config = dict(
    arch='vit',
    model='image classifier',
    dataset='telescope images of galaxies (Galaxy Zoo DECaLS)',
    train_examples=44167,
    image_size=32,
    crop_scale_min=0.5,
    horizontal_flip=True,
    translate=0.12,
    color_jitter=0.1,
    targets=['shape', 'bar', 'merging'],
    num_classes=[3, 3, 4],
    norm='layernorm',
    norm_position='pre',
    activation='gelu_tanh',
    mlp_ratio=2,
    head_dim=64,
    fused_qkv=False,
    bias='none',
    qk_norm=False,
    parallel_block=False,
    dropout=0.05,
    inner_norm=False,
    moe='soft',
    num_experts=8,
    moe_every=2,
    expert_mlp_ratio=0.5,
    slots_per_expert=2,
    shared_expert=False,
    patch_size=[4, 4],
    conv_stem=True,
    layers=8,
    width=256,
    positions='learned',
    pooling='class_token',
    register_tokens=4,
    label_smoothing=0.2,
    loss='binary_cross_entropy',
    head_dropout=0.1,
    residual_init='zero_last',
    optimizer='soap',
    beta2=0.95,
    lr=0.0026,
    beta1=0.95,
    shampoo_beta=0.95,
    eps=1e-08,
    precondition_frequency=20,
    max_precond_dim=1024,
    one_sided=False,
    adamw_lr_other_params=0.0018,
    ema_decay=0.99,
    steps=6500,
    batch_size=64,
    epochs=9.4,
    lr_schedule='step',
    warmup_steps=130,
    weight_decay=0.1,
    adamw_weight_decay_other_params=0,
)
Rows from block 5 of a small image classifier, named by matrix and row number. Rows with one number within an expert belong to one neuron, the router's apart. Each number is 128 + 24 x the weight over its row's rms, rounded and kept within 0 to 255. All counts start at 0. Numbers have three digits each. After the name is the row's rms in percent of the matrix's.
After each expert's rows are labels from the 100 images, of 14976, where the router gives the expert most weight on average: "responds to" is what is common among them. Only what is clearly more common there than usual is listed. The data: telescope images of galaxies (Galaxy Zoo DECaLS). In brackets: how many of the 100.
# router: slot weights (model.blocks.5.mlp.router.weight, 16x256, trained with AdamW), inputs 64-127
# up: expert up (model.blocks.5.mlp.up, 8x128x256), inputs 64-127
# down: expert down (model.blocks.5.mlp.down, 8x256x128, transposed), outputs 64-127

# expert 2
router.4 132:084150148098136128155163150124159130117127147126148157115124100146149183122087122130136116177113125165111136141085139121151155134120121125142119108127118132128099125091187128080105154098117131
router.5 097:105116109121139139141135140101161123119142170140159149117097109104124171137123107118115107160102135168119180145102182168131182115143102099144114091117141127121144115101172124109083147113131148
up.0 114:140126093181148121147188177155106139136111101129143135108142124089107116122149151149184105109115113135153178132139145162143092121136112142122163139155077146161127093110160107115145125153087125
down.0 111:114156115116116102100121169143186167105142173119139131157094159114167140112152132101119116153150119131121119145084106127134158161153126134079116159101107141114112177095125124098083121125138168
up.1 101:111128126126119106124113107126137134136104135193118130152161116128136190122134157160137173101127092126122134131086111145121147126105133157137177142170106110158192176146129141151131144125147139
down.1 109:106090100087144153107152121107162136088128146136150173045094149125154162120117139131108118135117131148133113118115157117153150090143120131139140132113208129127136124095174139137131169116163121
up.2 099:140151118140146075176126143104126154134135144137159142131101114142140156092120110111096116136086157117142093146124149140129153176107077148134129146126130084113130172109128140131128152125136149
down.2 099:138110148138081142094083115123130125118102164132110135091119117133130128099108132151105143123153176120117139117130108134088099081119107135108118125103175143150080120090147147123092119115109097
up.3 089:094120145129141134102149095094097122144159149136156157149153113091111109109164136143164093150128072112126111094169123113138126167129118199110094160110110101154131141134124160174164114129127122
down.3 096:101141132093115107138138157152157130099099147126154162134141114147109125131113145117108134143102106138130092139128135115150182109114136116158125111152187147148153117170084115114123102138119127
up.4 107:119130155121146123072193139144108100135141120184146171071147141151138131110146113134138127168147160087109101110159138089171154089119197100142123104105079124098127093124063142116158168146126112
down.4 104:144125100118132098129099152137135134103112089158153107149158133136107100135131168169134168103134099140142099115147136146143117177106153098126155116148111145160135163121087109092105153140154113
up.5 110:118101105106136121141159154141101184104142125166145127070120091126099130138113159130136129080138126133136134142088113150135121142122131108132160111124058106147119098142146112127112134177129115
down.5 113:137123119149098106140158121070191126133152130125100132162115159071150098102156137148147131156166150125144144149163149091108121130143135125082127158144078102130143225161142103087110129142123161
up.6 093:129134112117135113131108139134137112121162103108143115066134164137077118177075174102168144148116121163122122145095147148139133068163152092128048133140135106094100115137161106135130132157130156
down.6 098:128122121158102104142143129133114148098080068161087107131139094080174151105155139100089168139150129120120164129138123120131125160124119133126148120142159157190155122119113119123173172144130116
up.7 109:144155139122079089128098116113132114191146139102136133140122147177172128108114091123146174122141133076146132139150107118136159110144131099081118080147095119136145112179101105169144121078148129
down.7 104:162123100069157125161098083127145089143128137197148141137129158089140180159140128132184134129099101151145200119142128153156087165148089109154144175092155127127145162112097141107136125132112104
up.8 108:144126166134124150155143107128093165116117102128086144086109149135162180118170193102139123141121166078122109119176098136091129128150161075125058109080105142100109111136160106122129142170140118
down.8 111:128148147125103117120145098153102117119151169170129071135132112136086081123164078115109132107156154138132110092150173120168129150120115133110120126105139137113133130149129123123126103120143122
up.9 100:125111122122079095120155104131111110092135127120116110111116139124148100142093140163127121134121165078154130132122128136136128116115163082116090119168103137113119121136170090161147115126090107
down.9 099:104124130106128095158144137103135158132122091113093137132121112093086152095139106119115120158111141123098161114129123115143134133132145123143169153148106114124164111196107114152174140105130130
up.10 108:127087128140073145123120141101137160107132114166154094116132137091156160103129157130092073152145150130107130070143169145114125089129148152121115081094139140187097112094119123163122123137093121
down.10 101:119107111175108124170139111094120126142138116138115122116077082100109102071136110139146161131136131165116157124107139142174157148158149106121120115137136127105123087146150117158106132117166122
up.11 118:109147161139109115143118161133137118164105117147176121129173145111158122133108101101118167142144144126161142139154126159107137140108130130159161076159129127126203137129116139133142116122116149
down.11 117:120128120159116122093144126129141123127134104117124147112123123091150114138107127112165139116090137126107129119124130120151142133115105128135125190119125135118125143126189116113134106115114146
responds to: shape: star or artifact (62)

# expert 3
router.6 122:159137136114143100142138131091138118109163140096186093118150136141112153088102112106130149130139161119137116188101091135167114136125137129175090155159106129096105129110121121138145155130140110
router.7 085:196110083118116090127131110127150115109138125091141091135168132112089143116132105131108117106125153124138102167148120189138094106130144126156124146147112093105132117118090120148125171135155107
up.0 087:134118172143126134131142132130137084084144102114136090137170145136164104151118144128154112146155164136107113177165132120119121113196133128117134110138116122089125101078136144126103151164103117
down.0 082:142142133152144127107101118149173114092182117111150113118137124097121120147146125151120149112111148146159131144100110095111130126138154110109124164128125114108148121147120138108101115160149141
up.1 102:128159123168154107139145076156118109100154177145126127116043143121141113088112119138126130116120103115126154110171105102137113154129122158149143134173138152135183137143152156155123130076154124
down.1 098:115157138112092141114101085165151123151080130144136124147130098091137130153151112137149114168115117144091184139134157137153096119162132119128184131110156093136151120077167143173140150114105094
up.2 131:142156153132122113148124149133113087147137122172133068129171121132128133084154159129088174152143105116112136105141114139157115141134118184152100168150122146139094122140098110161132117137146151
down.2 126:100116167138113127081078167089163124117118119107133138154132128160144178105096128163161134101120101097145122075124139124174102194100124143149081132109160143128126117099128144166138122102108086
up.3 129:101137132089173073098157111169126137149095134110103097124110106131103084090124114146138116127141174083148166128070111094103150129148124115151105103167132116107123148124109112108113148116127117
down.3 127:095133109109111135156089173146129124124127103133112118129144143117078125130144083141123141154097124148132090146178169137085139136141105109114111090140122142163117116132123108141126090136092135
up.4 107:154104131136134134131115127108136132115121139155142152123114154146094125144143145154112142107156131120114106162093141121138128130156123106113097141085108120113089174131119123145128108092122104
down.4 108:154131160143095129163193088107138133108144136129137080139096093136112118117129106118144150134140121126164156106126173155109151150144105133111081118156147137132107130147139137134125126101166127
up.5 099:147122156148118166094120082085134129129175135116138108144139153139139127125150120143124185146142140091129136185121091145107126109152178152148103138173082148122139125150170125100129118122111136
down.5 103:104125143134126084129116091117150161173100088144172116051121119145146109098150134131134113138077142122106139071123155118136097144066108135133119125136135143152136174126135086143150158179128118
up.6 141:132134164127110166113104119119137110131140169135186116142125120165131168120151117110111180156122154141097080145136118122136122146134144132141126149079156129149079145134153153102148162113141077
down.6 146:125101160090155117100214133073145156183101129100126109151119131176133097158174128102141128141135094124128097154096110119096108144136114139139097142128102133104126161118136151165130129138153084
up.7 084:141132157174095138115141096146098104144119167129094135164127098130112120129149108126122166144098119085137108120147106116101131149162120144126150173095127154188124120118137112151120120140096148
down.7 089:131142153126112147135123130100139159119151136134108150148127084142085143184162159158141104145117119130128154126130062108092092158092136183128151088113147118139104100166137134097180138144123142
up.8 097:120156136165154137082094136125123150108112109119092147156137129139097152167120163118115124103146175101103144149152144130098135145102140111121126128133154158073152134179096081096134093111123154
down.8 091:114180093131127115142116152154157105169103148082122094127118163150125153125129121151126128161146092131103102122080126148192137131134141117137105107157136128099138130128183112157111139142108110
up.9 088:146124128144115096097180100164150104092100142118112118133113130105127132123139108168122124120117124129182150156153135117112122123143147076130130145137149104172169097150098097139106168129120131
down.9 093:135162105139147125152096130114136129126110083131145131128100117133111101125143150156118148181114143098107117147052158144137116177121099151133099111117122093061112134147139107114145128125127138
up.10 124:089081119130112108109130132110161136091131112084114150104115138126081130129141102144111111096120128124108145146109110090135124119158149164128140134068159105140155130122135177143180161125099127
down.10 127:166151126102128123118169098150142125133161113132114159120169143156143104126150171132111113084134114120120093095166130091137124133171140091133159113099152134130063155175143132106149158116149144
up.11 100:151130098144106174109061127122122117159142095122105141104169164127098105153098102108152162139126141110161188095150117127159133158185137115135103091165125133103120108125123133134093122145097132
down.11 099:137118113148159111149118067151123076082140149134120101150156128110103138142120080150116114139141161101118134111149149110164157089124126130131124119123141122131136142117117160150094146103108179
responds to: shape: featured or disk (79); edge-on disk: no (69); spiral arms: yes (58)

# expert 6
router.12 102:201112065121106117140150100141123134145146126129148113140130142099099147131147097123150145106105155098138086139120120162108125102137134105140107155160091112134139078153115094112097156153177116
router.13 089:187102094142111116134135108122126113116144116085132113128136137092094134130162105129123133104110165108121097149147111161094131074160141113143095148160120094092137079169093118133108147152145117
up.0 113:129160107154164092144129163129142101161127128091109126165105131135156179109123112124122099110139074185127116129101096194171101156140138148105125119127161166107078132129126115114156150103118168
down.0 096:109117080125127123109121131123088127137146122133128140103124120128129075108093120166126140151175096106148111108159130128167147143148179107102118154138108135128094147132147132111110090141117133
up.1 141:098131094097130120118152187131108120130120115141143135169141088149144097135128171118137113127126116098148088088138160103071121124127109152148121121091121138158065128125167117114154125143113118
down.1 135:068135176146149121164141128111128121108145141120104142122083145121134089111137099108127144120125095146166130118109120099166183105126114130143117133137145125117107139083167148089198142156129122
up.2 102:113139091178106111108101109140109122123132098112123126149138147151127110140105135144089098132124090155121118131120087098125135154161088113142147105106127113187154112134152108137149131089118153
down.2 098:126137122133181108123098131128145099132141119106088134120132150141129095158110115140133129145158162124147129152152108099118126115098134129102119122091159168108099144145158095085164117084088161
up.3 152:081123140084116118116146145145127143121106114133118142175162143136130112154159094170165190173141102138127127134116134148120142091091119125134125157165152150094139126096069128116129142107130136
down.3 137:147158138117154146134147136148143126156177147164097177129154148149152121155122139148072114088114103127141108075121156147090118147099147142122141154156138154123096105155160093122111127089147121
up.4 063:147144095121161130115130095108130111108169108123123105146130099118101103141137167149128133098092111115103111125131123133136142129114151124134156119136144131136137135175153145108147146145133161
down.4 066:106111116123122143142139100121109145094143131122110112106153156113105147138090125120092107106135108149130145118124118107148094145153158102175086159108133101129100142101093120134152105133082146
up.5 074:142159148121121155164149150135135124117143122133096165094141146075131194131147091100092121107112122129102106154141144135107143078164105114123118131111081139132141181126151104117123133135095149
down.5 079:105073131110121134144142119096120151119123121133148112125089127128131111114151171118131132134136141106109170109161130114155114132132100090120161112116130105125147141123090128133080135116155117
up.6 050:102128142126160165133082176115094168100113149118113112144127112129147047127139104107080129126114180104108122122123079094099139117134108157141103128122154129120123107135144146111144135149146144
down.6 058:124156122149064124113112131168131160094169134124151099155148124126125132144139112149147130107116124077177145145135115138104091140126116097117183112111125123099132146134155148172142138139142148
up.7 093:102120133161132143126096134119083123121113105109120091169080151140126084134126147143174146130096140149144125105099129106148161162137170132144116119087127138137115128142167139129124141146120134
down.7 088:128156154162103118116158090150120122163110137127089105132117162117102085139140142097119106107122182110124134099166093165105140151176153164118126111106144112135093119101150111135141157133118090
up.8 068:115147101109112146131121149105099115123108103132137087155119111147154084114119154124129176155115148123160116167111152166134098100097169172148112111108125138120128108095097147144088122149108135
down.8 067:117151136147094120158132118111130110121105127097146133121107122154105139123134108132129070131096141130148154154110148118106118135107127118106117142159148105122063171121097114110094123157128155
up.9 119:127144113105088125108136127161105115141129054163140142159105119136177108141158147107108106142105128131138163134148139114088098114119110128155115133131173106140105140107123133135152088130162147
down.9 115:140119093141151141137119154140125170092167163123092161094133132135169139139102126148075113147140109128160138131102116130128133095108091135120145083121169167116116175157136104132087167098074158
up.10 142:123156143117137156096155141139130125135149105137147103124129139141137151111106116108143157141175096111084113154141149118163092164084163127117133145138107144148099120115116115124159135070140159
down.10 140:149151144100105141128168104136147152102111144146127133139151124153142159162102142113104166162150090142154137105142158113164103135098126113130154089152074149125113170142158108150145138154096111
up.11 060:093132167075171146109149147136115062139147073152106142106122134150129121107157130106103120110139105109151129090157090132087079123147147102149149200150135129091164101167156154133128066144163143
down.11 068:127102146133109117161135052179161099120092154155116095134158096123131088136121123111127108116124144089141128155137097139101157132088089130128122156152099160137113112117142138170104139136122158
responds to: shape: featured or disk (96); edge-on disk: no (92); spiral arms: yes (76)

# expert 1
router.2 093:172100108108112146125165106149106138118149114134157104135170141145145129150124145158151108072094126080128125126109108122153117115137143157165145161124096128136107135116099112174141118117116106
router.3 099:179098109118105142123164093146105131116144112155159104135164144140142153149138143153154112075102121081137122127122098122158113124154135165162143160110095126134104143118100116169144141127126098
up.0 078:146132118161144111136139160071159158128137117138142130104117147136153120106138098115094133136118181115152097155129096100118135150133145131163103129115123093105153104155140127111125126154097140
down.0 078:144133139174115114113162145123096074104135116124116099153119162127131112108178126119127096142091153154154161161117116184143109125107114143144117128086196102111123082087102138099138154157114103
up.1 128:131146128133109133157170145112132106117092145106120099139080107169100125144167162155098113104095104140139174122122115130112100133148120135092109149115080120127102130128116126120200154143133127
down.1 113:138140149130117134116141137143154137133152086124116140107153123136139130128097109112153096124167113124130063132107117165177106137087135157126116125119143117157110155109129151138108127111137143
up.2 091:078138142109091125125093124133122148188127122144134169132137133111090090159169107142122116133134120117142103149136140108096120108140128138117120134130134185116129173164135123118132135137126091
down.2 087:118126151181113109140157143180117124138108060103101129113107113159096167114116129128113089098082135108097127115151105079169159142124131074111133162147100091152149162068103125136150163109124113
up.3 074:095136156136124087166131112138108183181117084094125129127121169079105133161135166120139086134099097156131136129139122164127145136147087114138110105122061151160136128133151148176125105080123124
down.3 086:098128104192137125072094127115142107144124104126164094104147164113128116131134115093128117076134138096144150126152145106123109105126137094150134173118110111131134102171150105117140113140188121
up.4 076:105119132125098141132133115135126139133151134088175149118112097120101096172143143148128129140133134112133132135122117161123131090125185108190082094131160154097119159128119108149121105114127127
down.4 080:121165121136175116170104150101152127109116099142142107138125112122171142170129125145078128123124135139144131139115125109112126133131123104123123150141101104122123143133157149134158144121166145
up.5 111:151162076093142096149083131106112137110109116127113074117122161112138162123097140167095131104187094145117128143105090141139109127167136157127084148143125116182126156123104106168125136089157125
down.5 109:138157143116123131111131168127133114157152140126133109152109132149094119112100113120151080154130158150144134145109138120151124122122138135136130095122085074110168125132156116122204074144115136
up.6 129:123139139097152132108136170134138137119142179107127118036146153150122129101076164135120128093159143112162129125057103133124132111134108146149105147155140130170147157111120122150098143091153150
down.6 124:128105141128132137092150102097136146123147096155124128182122130156129129194131114107105159170104148121102119095136147078119128110116157102145140154133118089145104142122128149103164139163130130
up.7 116:102091095117128147118132162152117111133134130134131166186107145149137163177139150136135095094106148191150145070157092131097144158096160139119128134111111143132132105161122117119124138154095133
down.7 106:111115173134139166121125133146102122152106166097141143164148120153111154160108124098161130141174149096126121142092133142137088108155121134111131165119130105114157154149167108095108118145074104
up.8 094:116114150140137087105090142117127098109111144119108113109145140153131119144141095137115144097165177139129126166118098124115171134138161102122104146096128150143117131141066102094125128106112119
down.8 099:127161134105105157139134124117118154103114134117152102056108127127136141073149130163114131104131147142116140114108119116168137165124134091106134149107107169097087148142119102131129185116115125
up.9 080:106130112094123085102157119107142123188132116108147083070142137123114114124072138146137124160156110093099138164124114128183102146144091095124125114120113130103143153183112106114115079150126129
down.9 089:143097135066145117120129128139095107160115106112140106142133124148153151125136108123101170123099120132148148149088128113127150093131128123127140127122154107093147129143097168133153120134095112
up.10 087:157147129133098097089137102114136093149106170100102134129124107136095116123121147106079130125107138132163108113134081103097144142135128135130158137109130105142160098164089134100154150148120111
down.10 093:153155165139139092137151159157121129104115124138121088118077109143171101135151111149109099095122132145139123081118104126147119134113127118112121152110103120134111136092129125127160105157131197
up.11 082:168148125134116153104079124123156073138109136122121143147152130128097126130122147103106144138135101120137089150129119059119096132158147124073135128091120134121129153149145112127100098121107112
down.11 081:155130102131114114117145136162137133144126110084153108086140165143145093093141135114119058127148153111118120146123118150132139062186112153129125097080187082126138109119115138124151168118137095
responds to: roundness: cigar-shaped (29)

# expert 4
router.8 116:150138099148146067105116106135116144163102106125114108165127142148113105092111119156119173133114117121124126112136130131107097137123130139128141164126141083136164132133127134170161151124155109
router.9 087:149109099173147075130107122109120137163124104111108114180141140109101113096147102143120132120097127116126116127144125128076103126145133133157134153115133072129139125138134142158159140145158098
up.0 170:181124107145141139132127131101148149104145141115184108145180158109110134101083070145095118102135117145155118153118106134126127143133101113163093147126084126130155080156103117125125136104129123
down.0 132:149162093147126129115155114143139126091125075113141109143134139160091090117121137132128088119127083126114149141129133132151109128123181109158137150141163130150110158099100158140207135159114146
up.1 116:170156110111141087127075151113175128117155113165112123091105160157108129096108138168109173086114112153142107125129121191122117139150118123136142121127149117157127132091114136120126171118144112
down.1 114:141131075101135145115090127087108120106110136138146132122142124128152108155137084106162090105104124137133152145084115093122126099130114123141104130100157113104126135068148156142136168140150141
up.2 062:151148099152111108143130079119100101137150122115110111101116164088151080119116131155120137127105107116097169064096150092124126102133089148146127124155138177117130146180118107139102117157158128
down.2 072:108092163126107118150097130140152161112123098102174088106128130146189165146059139118116138119117116145132149122141112127103134108126113124174121098155168166130089122115137139132128123120113107
up.3 125:161151123113084152148124125122120129126082125159106115083134116142128173121124099125127132119113125150129125082139145145105094110144121096080139160132149129167150124126103130134132126114129155
down.3 117:165116131095144147134167131118141081157106101160132107101127115128154138127159099114091130160143116125135124128118171149150089158089127135123147148132135097133138166115116103131140147143145119
up.4 087:152123145140135140088104087147102145137120174102130147108099128112127136155149144110149131115156107146129163168101101113129130117128129084152121136144104099142147130138099139090122071128112145
down.4 086:157120170123139124111103109137116093175119127169106137121081133154160081112149123140166115104162135121132150103151150098145107155138118135152111067145138166133089165131117139113118125119153126
up.5 112:112148133132119142111119124094114137118148119119137108137180130123128149121129110094096149116183149125129139100163067093110110080162121118106142149155150133145148129164136118154157116109147132
down.5 116:122166093156139122117124134154129112136150117157132085128160118159174076149098121179147120081120148112141106111103112148143128126105180146130149112162064128162121142111095129138090140101156116
up.6 077:107078142142185145138080128106149122160136093124115132091148157078118110094110111102139078149130125119138152116150144137139162091090109159154100133152113124104114090153171127130180110137152103
down.6 073:118141148173150137139123132154135110095126139088155141104117144091163100119130162124147124135098160155152142144142121170103135123142148096141116137155154117124175074106120148129116145171137099
up.7 083:115130120142134155105146143099164127095104150158147127156142149160106130116149114175053167120109122151155135155127132124117095114130129137126131165139122164158132143104127129120104167160109102
down.7 093:127140119139129140143112115140134118164151134084129120126135137152147143142135095135172124095093158125144143198117134153130101144121090125143115087134159102119170134102122136113197136131112120
up.8 093:129152158111114079133114090130148115131119119128153104202119107149126123149122122160142122092108120119112139138125145182140113139137163154164128162167152114149131134140138153134138163126125189
down.8 100:152105126143139149113157128127107127134065153131144090118118153141149167107163102121124139118126082137109173111130140120131100142117125192134146129116112158176130132138185102148127121152111159
up.9 095:131149114112107135115122102140132089171132137099103120110150105184166143134123093160119097119165086089111145112149120144120211117138105133129111076142100128113132144139124111120144136171121150
down.9 096:152079116132116097167131147121127157137136142150097126132129135104141101113150136115093146107159158133146112125135110108170108145137132126122126159110112092120085141145139132124055137143129149
up.10 116:122118113128142111175136095120122141142114125144143156100121132110124121098138077144102153173118115151103122115149136137086160086116132055150131176154134131084170142143119143138093155116114147
down.10 114:159133114148138107121132107123135120161089149131109118103092128134135123157151092121134118150138127119137148103119079097165126121137139099126075107153082135113121142099163130110146077155104113
up.11 115:112111105158108104099177106144155128143153099129103157091118109083146130111151117118143169088109130160145125116130125091143147107111140165143179125073131102133144134094124100149139139120124128
down.11 129:133137111142126129114153115126111120127093143099144104180142158142119114164146173142115116119154097127100104098147088120128133122122115099132133156120061126161097110191115122129138145144130121
responds to: shape: featured or disk (97); edge-on disk: no (58); edge-on disk: yes (37)

# expert 0
router.0 114:126125126170174111165103151101151139127144160119109142121111148124112129124115118095064135123145140153148171142120114148134152151154105113123110082127143127123162084151133134092113102148119156
router.1 087:107121129161177137149096135097129127111119156112098129148124131135083119125129112118090097137148157158128138163138116162119146145169106118138119106117162109108172091138117146104115114150147149
up.0 123:137122077150137146128147143121106101142157118158128131115124120142101186117115112149137135111129096112145165123061124117143146113094139116107125120113097106141138127150106092113131143186124127
down.0 119:093152154129153143119109113133184167132138132128120133156159187093165129139123138128117075118104139136149128113120108121151102126111171118142121133139185099159133088135125102159118085159132128
up.1 107:127124135099121137065132128145121122108108165143166137110107179108119095122121148151127145100152099127144162094134144105122122103127126139140128113146149138133162136144126121136125139089124130
down.1 111:129157132163141134139125106109105137162127121091115156116153096106164131153126141117116100107110093110130123098128111100151106123099152118114128168096130138143159139148112127082096123157136144
up.2 116:129088116136170151136123156138125119149101148143133131124138147123127131133143130121169127103147098122146128132080114149129149098145139100147138156113136128150142154139096112126120154131136130
down.2 117:125117120101122122119148163134142109157196138164137092099140127121094116164107153149130117165115150137095098152143107122151127113128130125121146133098115132148105115108063135147133115088137110
up.3 098:126154084151118103118118110178107161112092157171120183107082133118149138110092118158111122151136061124176152144138102115121115147125090134123156123142167126098146135091139113149137146144149129
down.3 106:135076143122148139149179134141150125128160107124115100094147125100146111137140126120097111139119154140091087123122110065179162123085138144153136139137148143155133190120129121134120171097122100
up.4 101:105125131174111142134182140122124135126106114172149126105135124094072135114127126099095102108124146094123165115174181080118190065140077148143122085126149125124139146158147150123127137111112116
down.4 100:096116137110124137123144076139123128155124146132086139101140138115163136141117119123103156137115153150114195123127098151149142188149125131153103128100162141121126185120120143172137143185127142
up.5 117:124145150167116148098119123117167131126133150128130087146105141162179113123126144127171122132108078177102143107104078103148131153103104119129130122142156122104146162105158140134145103099146141
down.5 121:133114156124132145144122127152150122142142098165117153119115128118109108125085110178100113099106127110116154099106152117146102135119142139166113152132123114147127135149159110124104119104105129
up.6 058:087159152162120106115149108126088112169072127104112116134162109079152140194141114137158126121093134124134095110124131153124165101138128182125143154133096132120095157141101116140155093146141132
down.6 063:118118104101130140115098150147130131087159156127108168136139125114119066142180161099171104126117110115140172125084121109155133105161115131118113090094099136104107150091135109116100162143132088
up.7 082:116138130115141115133104179096160127124164124111136134151144128127140145142151136088135121167142152152100124162158139105134121104168136122130156120098144154108123123126106129147138157124131119
down.7 085:098117130137125105147162163087130129162156094127164120101105118119080118143156153118104131163145131116085142135155116142152118148144154140132166142106124110142133131165178124082119144148132121
up.8 124:143109108138148127195161132131119151126161123143118142112127126141130119136105119128102112097113129103139107117113122144154123149160063108125144104144170129160143120162137111132138149147136181
down.8 119:091118152140127159143141122147141151122119149136098104131134110154160123110137126078081132118129142107136148101128118144128123125127146139107108121120105124088129161137137151100110119141145112
up.9 133:139105102151140152139111143156127117139125137113124179149143105129104116110105103091075134132125090151161098144125139111116111121160097102152141123133148081108142105138115151108100141113110098
down.9 130:147116177130138131128146131098126111120178139113096097111163124120198159149087151126121107114167124115147139130138135135146140126151095128153086137088161122119077145126117124150142099085083161
up.10 107:079137148114137146078154181139129124164143120077084115151117150134159120130109105097152127148150133152097163083114124085138144127125085102143149134106106127171133110144146128113144103146122133
down.10 112:104139130138113121114124098140169155150128139164119139105154126130098168145137115098104146122063118135121103099155130109121154169099113149132119110185113111131181093141126091130110114094126129
up.11 113:138122155124145134082163190129136137122164132161093133086146145140169133152146139109167120143118125098127083132097113073126116133127156123156124090140125120116131148121137107126161140112113112
down.11 112:101090109122110143122108103184123153118107109150117151148109129168126127155091110147159153131105118161122105099163171161071120113070117163127142115139140141147103129159105110129099104150142108
responds to: shape: featured or disk (90); edge-on disk: no (89); bar: no (66)

# expert 5
router.10 095:165149090126126081110110131128097135183122091109150095192155139146124109082116105159109153147102119114122087124122127120113088123132131151148133151136123102135134132139106120158175165137161106
router.11 106:177150096125124091101111136125098115170126097119140095180159133148124112097123108170108159150116104097123088121113126117119083109121129146147132152137112104138116134130113115161175167128166102
up.0 107:120111130138129095124162161162118084121165145143134125127104076123169127126177119122160135128203139124112144118123141133126107153134130139119152110098127161118075144077128114120147120150109134
down.0 102:139099139083096096146130119132103086118143119143132091101149125097116107118113131126095115156141098098094130146111095156132126082084103167144141137155075120140121099163070144143122175100126141
up.1 106:114141141117149099148160116162105136121170143160133100151158151084166138139160100118183170096086096119118142148114133119143152103113129165143118094104115090107116123092139106172155118154123121
down.1 104:152102082123094118129112133130111132141097149166113122131119151119133120123116168106125094148115150129124184097135111147132086143084113127139130098147101111145117156119151187130135136077135148
up.2 128:134141110123159112158105164097084094128169102115182143134154150098125132103112146093125176148143146134165104175103117144123121129149109126146130158131095121124158129133132113161136147125128107
down.2 128:141155126157123112091178102112123115091122143163125089146149144139129130095115154107122106119140122145157119116126148133119096194092117113138145116107120161125121108170132098138162131134129126
up.3 092:104133116151159148137140094135110126129151097127101124182118107128118072141122137144152118129108135135114139164124123143143143189103175132142109120169108115126106092125170134109153101100117163
down.3 096:140127157128099158137130103115116103130155126123140127089164121080151149132104133161173137116085097118170145114123137130124156124116082155126108078128111172133119122086148123121104146110150136
up.4 107:144120114149137084115137109137092100104133098157137095138130100144148152164139149138101143121165104149092105117136119144097115157160135132114142078131084141130157142109139122159108119131127117
down.4 107:116104076101190081128127113122118103170128090119114132132146138132160098113134158134114109112121159157133128121139096136147121115131128152126177137156152143167113161147146152146120133147138148
up.5 071:135134125134126125104088152143111128091148154101140100110099111125138092133140099125098129115123127099122108131111107095123133128163171141126100154144109148139112089165135128165134132130113144
down.5 069:124104107137113114086151127128126124109130104109128126115096099103152110133151171116175160126134130133120145117156156148082085150139100126118126101124145116100134170173168115124160124118140140
up.6 125:133127142125104135127103062134153114134117133132101105111090122139125169138148112107113121127110138168158154091107140123095160108134110091108127132131171115103127185092145145133108152142113134
down.6 118:137156121166152083115131163133101130085117131105134148073112112125151151112150146141126117119143151167115157120157093136151103114169144120111129092072119170136105124129138096097134121127157140
up.7 078:134140153108097145155132155168100152106172130131147125101115128127154130089114126140099160146155150164156138149158199117173133082133138123125152150151088172127141134146139127119143127131134136
down.7 081:144090132120155082127148146132139118137110163132113136141111147079079133137131129109115167117154130124161159126179192125136098117133077113112138138200109137135103147130131125128151108148149110
up.8 124:154150109140150106105092134106136112127118120117151119118178123129153114115114119132114152125120137140115155196100107144120124079157145147113104162144053146127131120103088142133127117112103118
down.8 122:136145149148130125121162118150143127172125109141091152143132156158138161169082091097143145114155106129143126095090106121143134155149148081141106103138141094142096123119141118104143121095123122
up.9 075:191104120154125120154110138145107150130146127160150162139167090149089116138113133124125105185137127117071146153163157151097115162139124153137121147157088133147156185119160119109167108117136107
down.9 076:133125166176145121132162115130111094115132143143167140089112139127115083154092132147159131144116126121127141135160096123119168095127106090146087123187143121095125121129153130116066120126120138
up.10 131:138136175133117141139162119156119078112143134132137153147116150120120120138134114122131094109109144125083160165141139115104097124137130119123135134133128123125155099120145150115152143090144139
down.10 121:115139160100100147130173110103125130152129153117118105153130141116144166114144156139142099178118121138150101082178142118131142134089082170136098137093146102144094146093188153137106125133121121
up.11 130:145109068118107088127139108129149112161088135128112139110123108125132143168144115110094122126139099139166120128136135130126107125105114129145138140153115089125138109081141126121106145174169130
down.11 135:138126129161147132112158110125141107144104115126157153181124115102106084117126126138112125148159093113121137083159112104130135121131135097140109117135100124164098112159110098137122125179123129
responds to: shape: featured or disk (63); bar: no (30)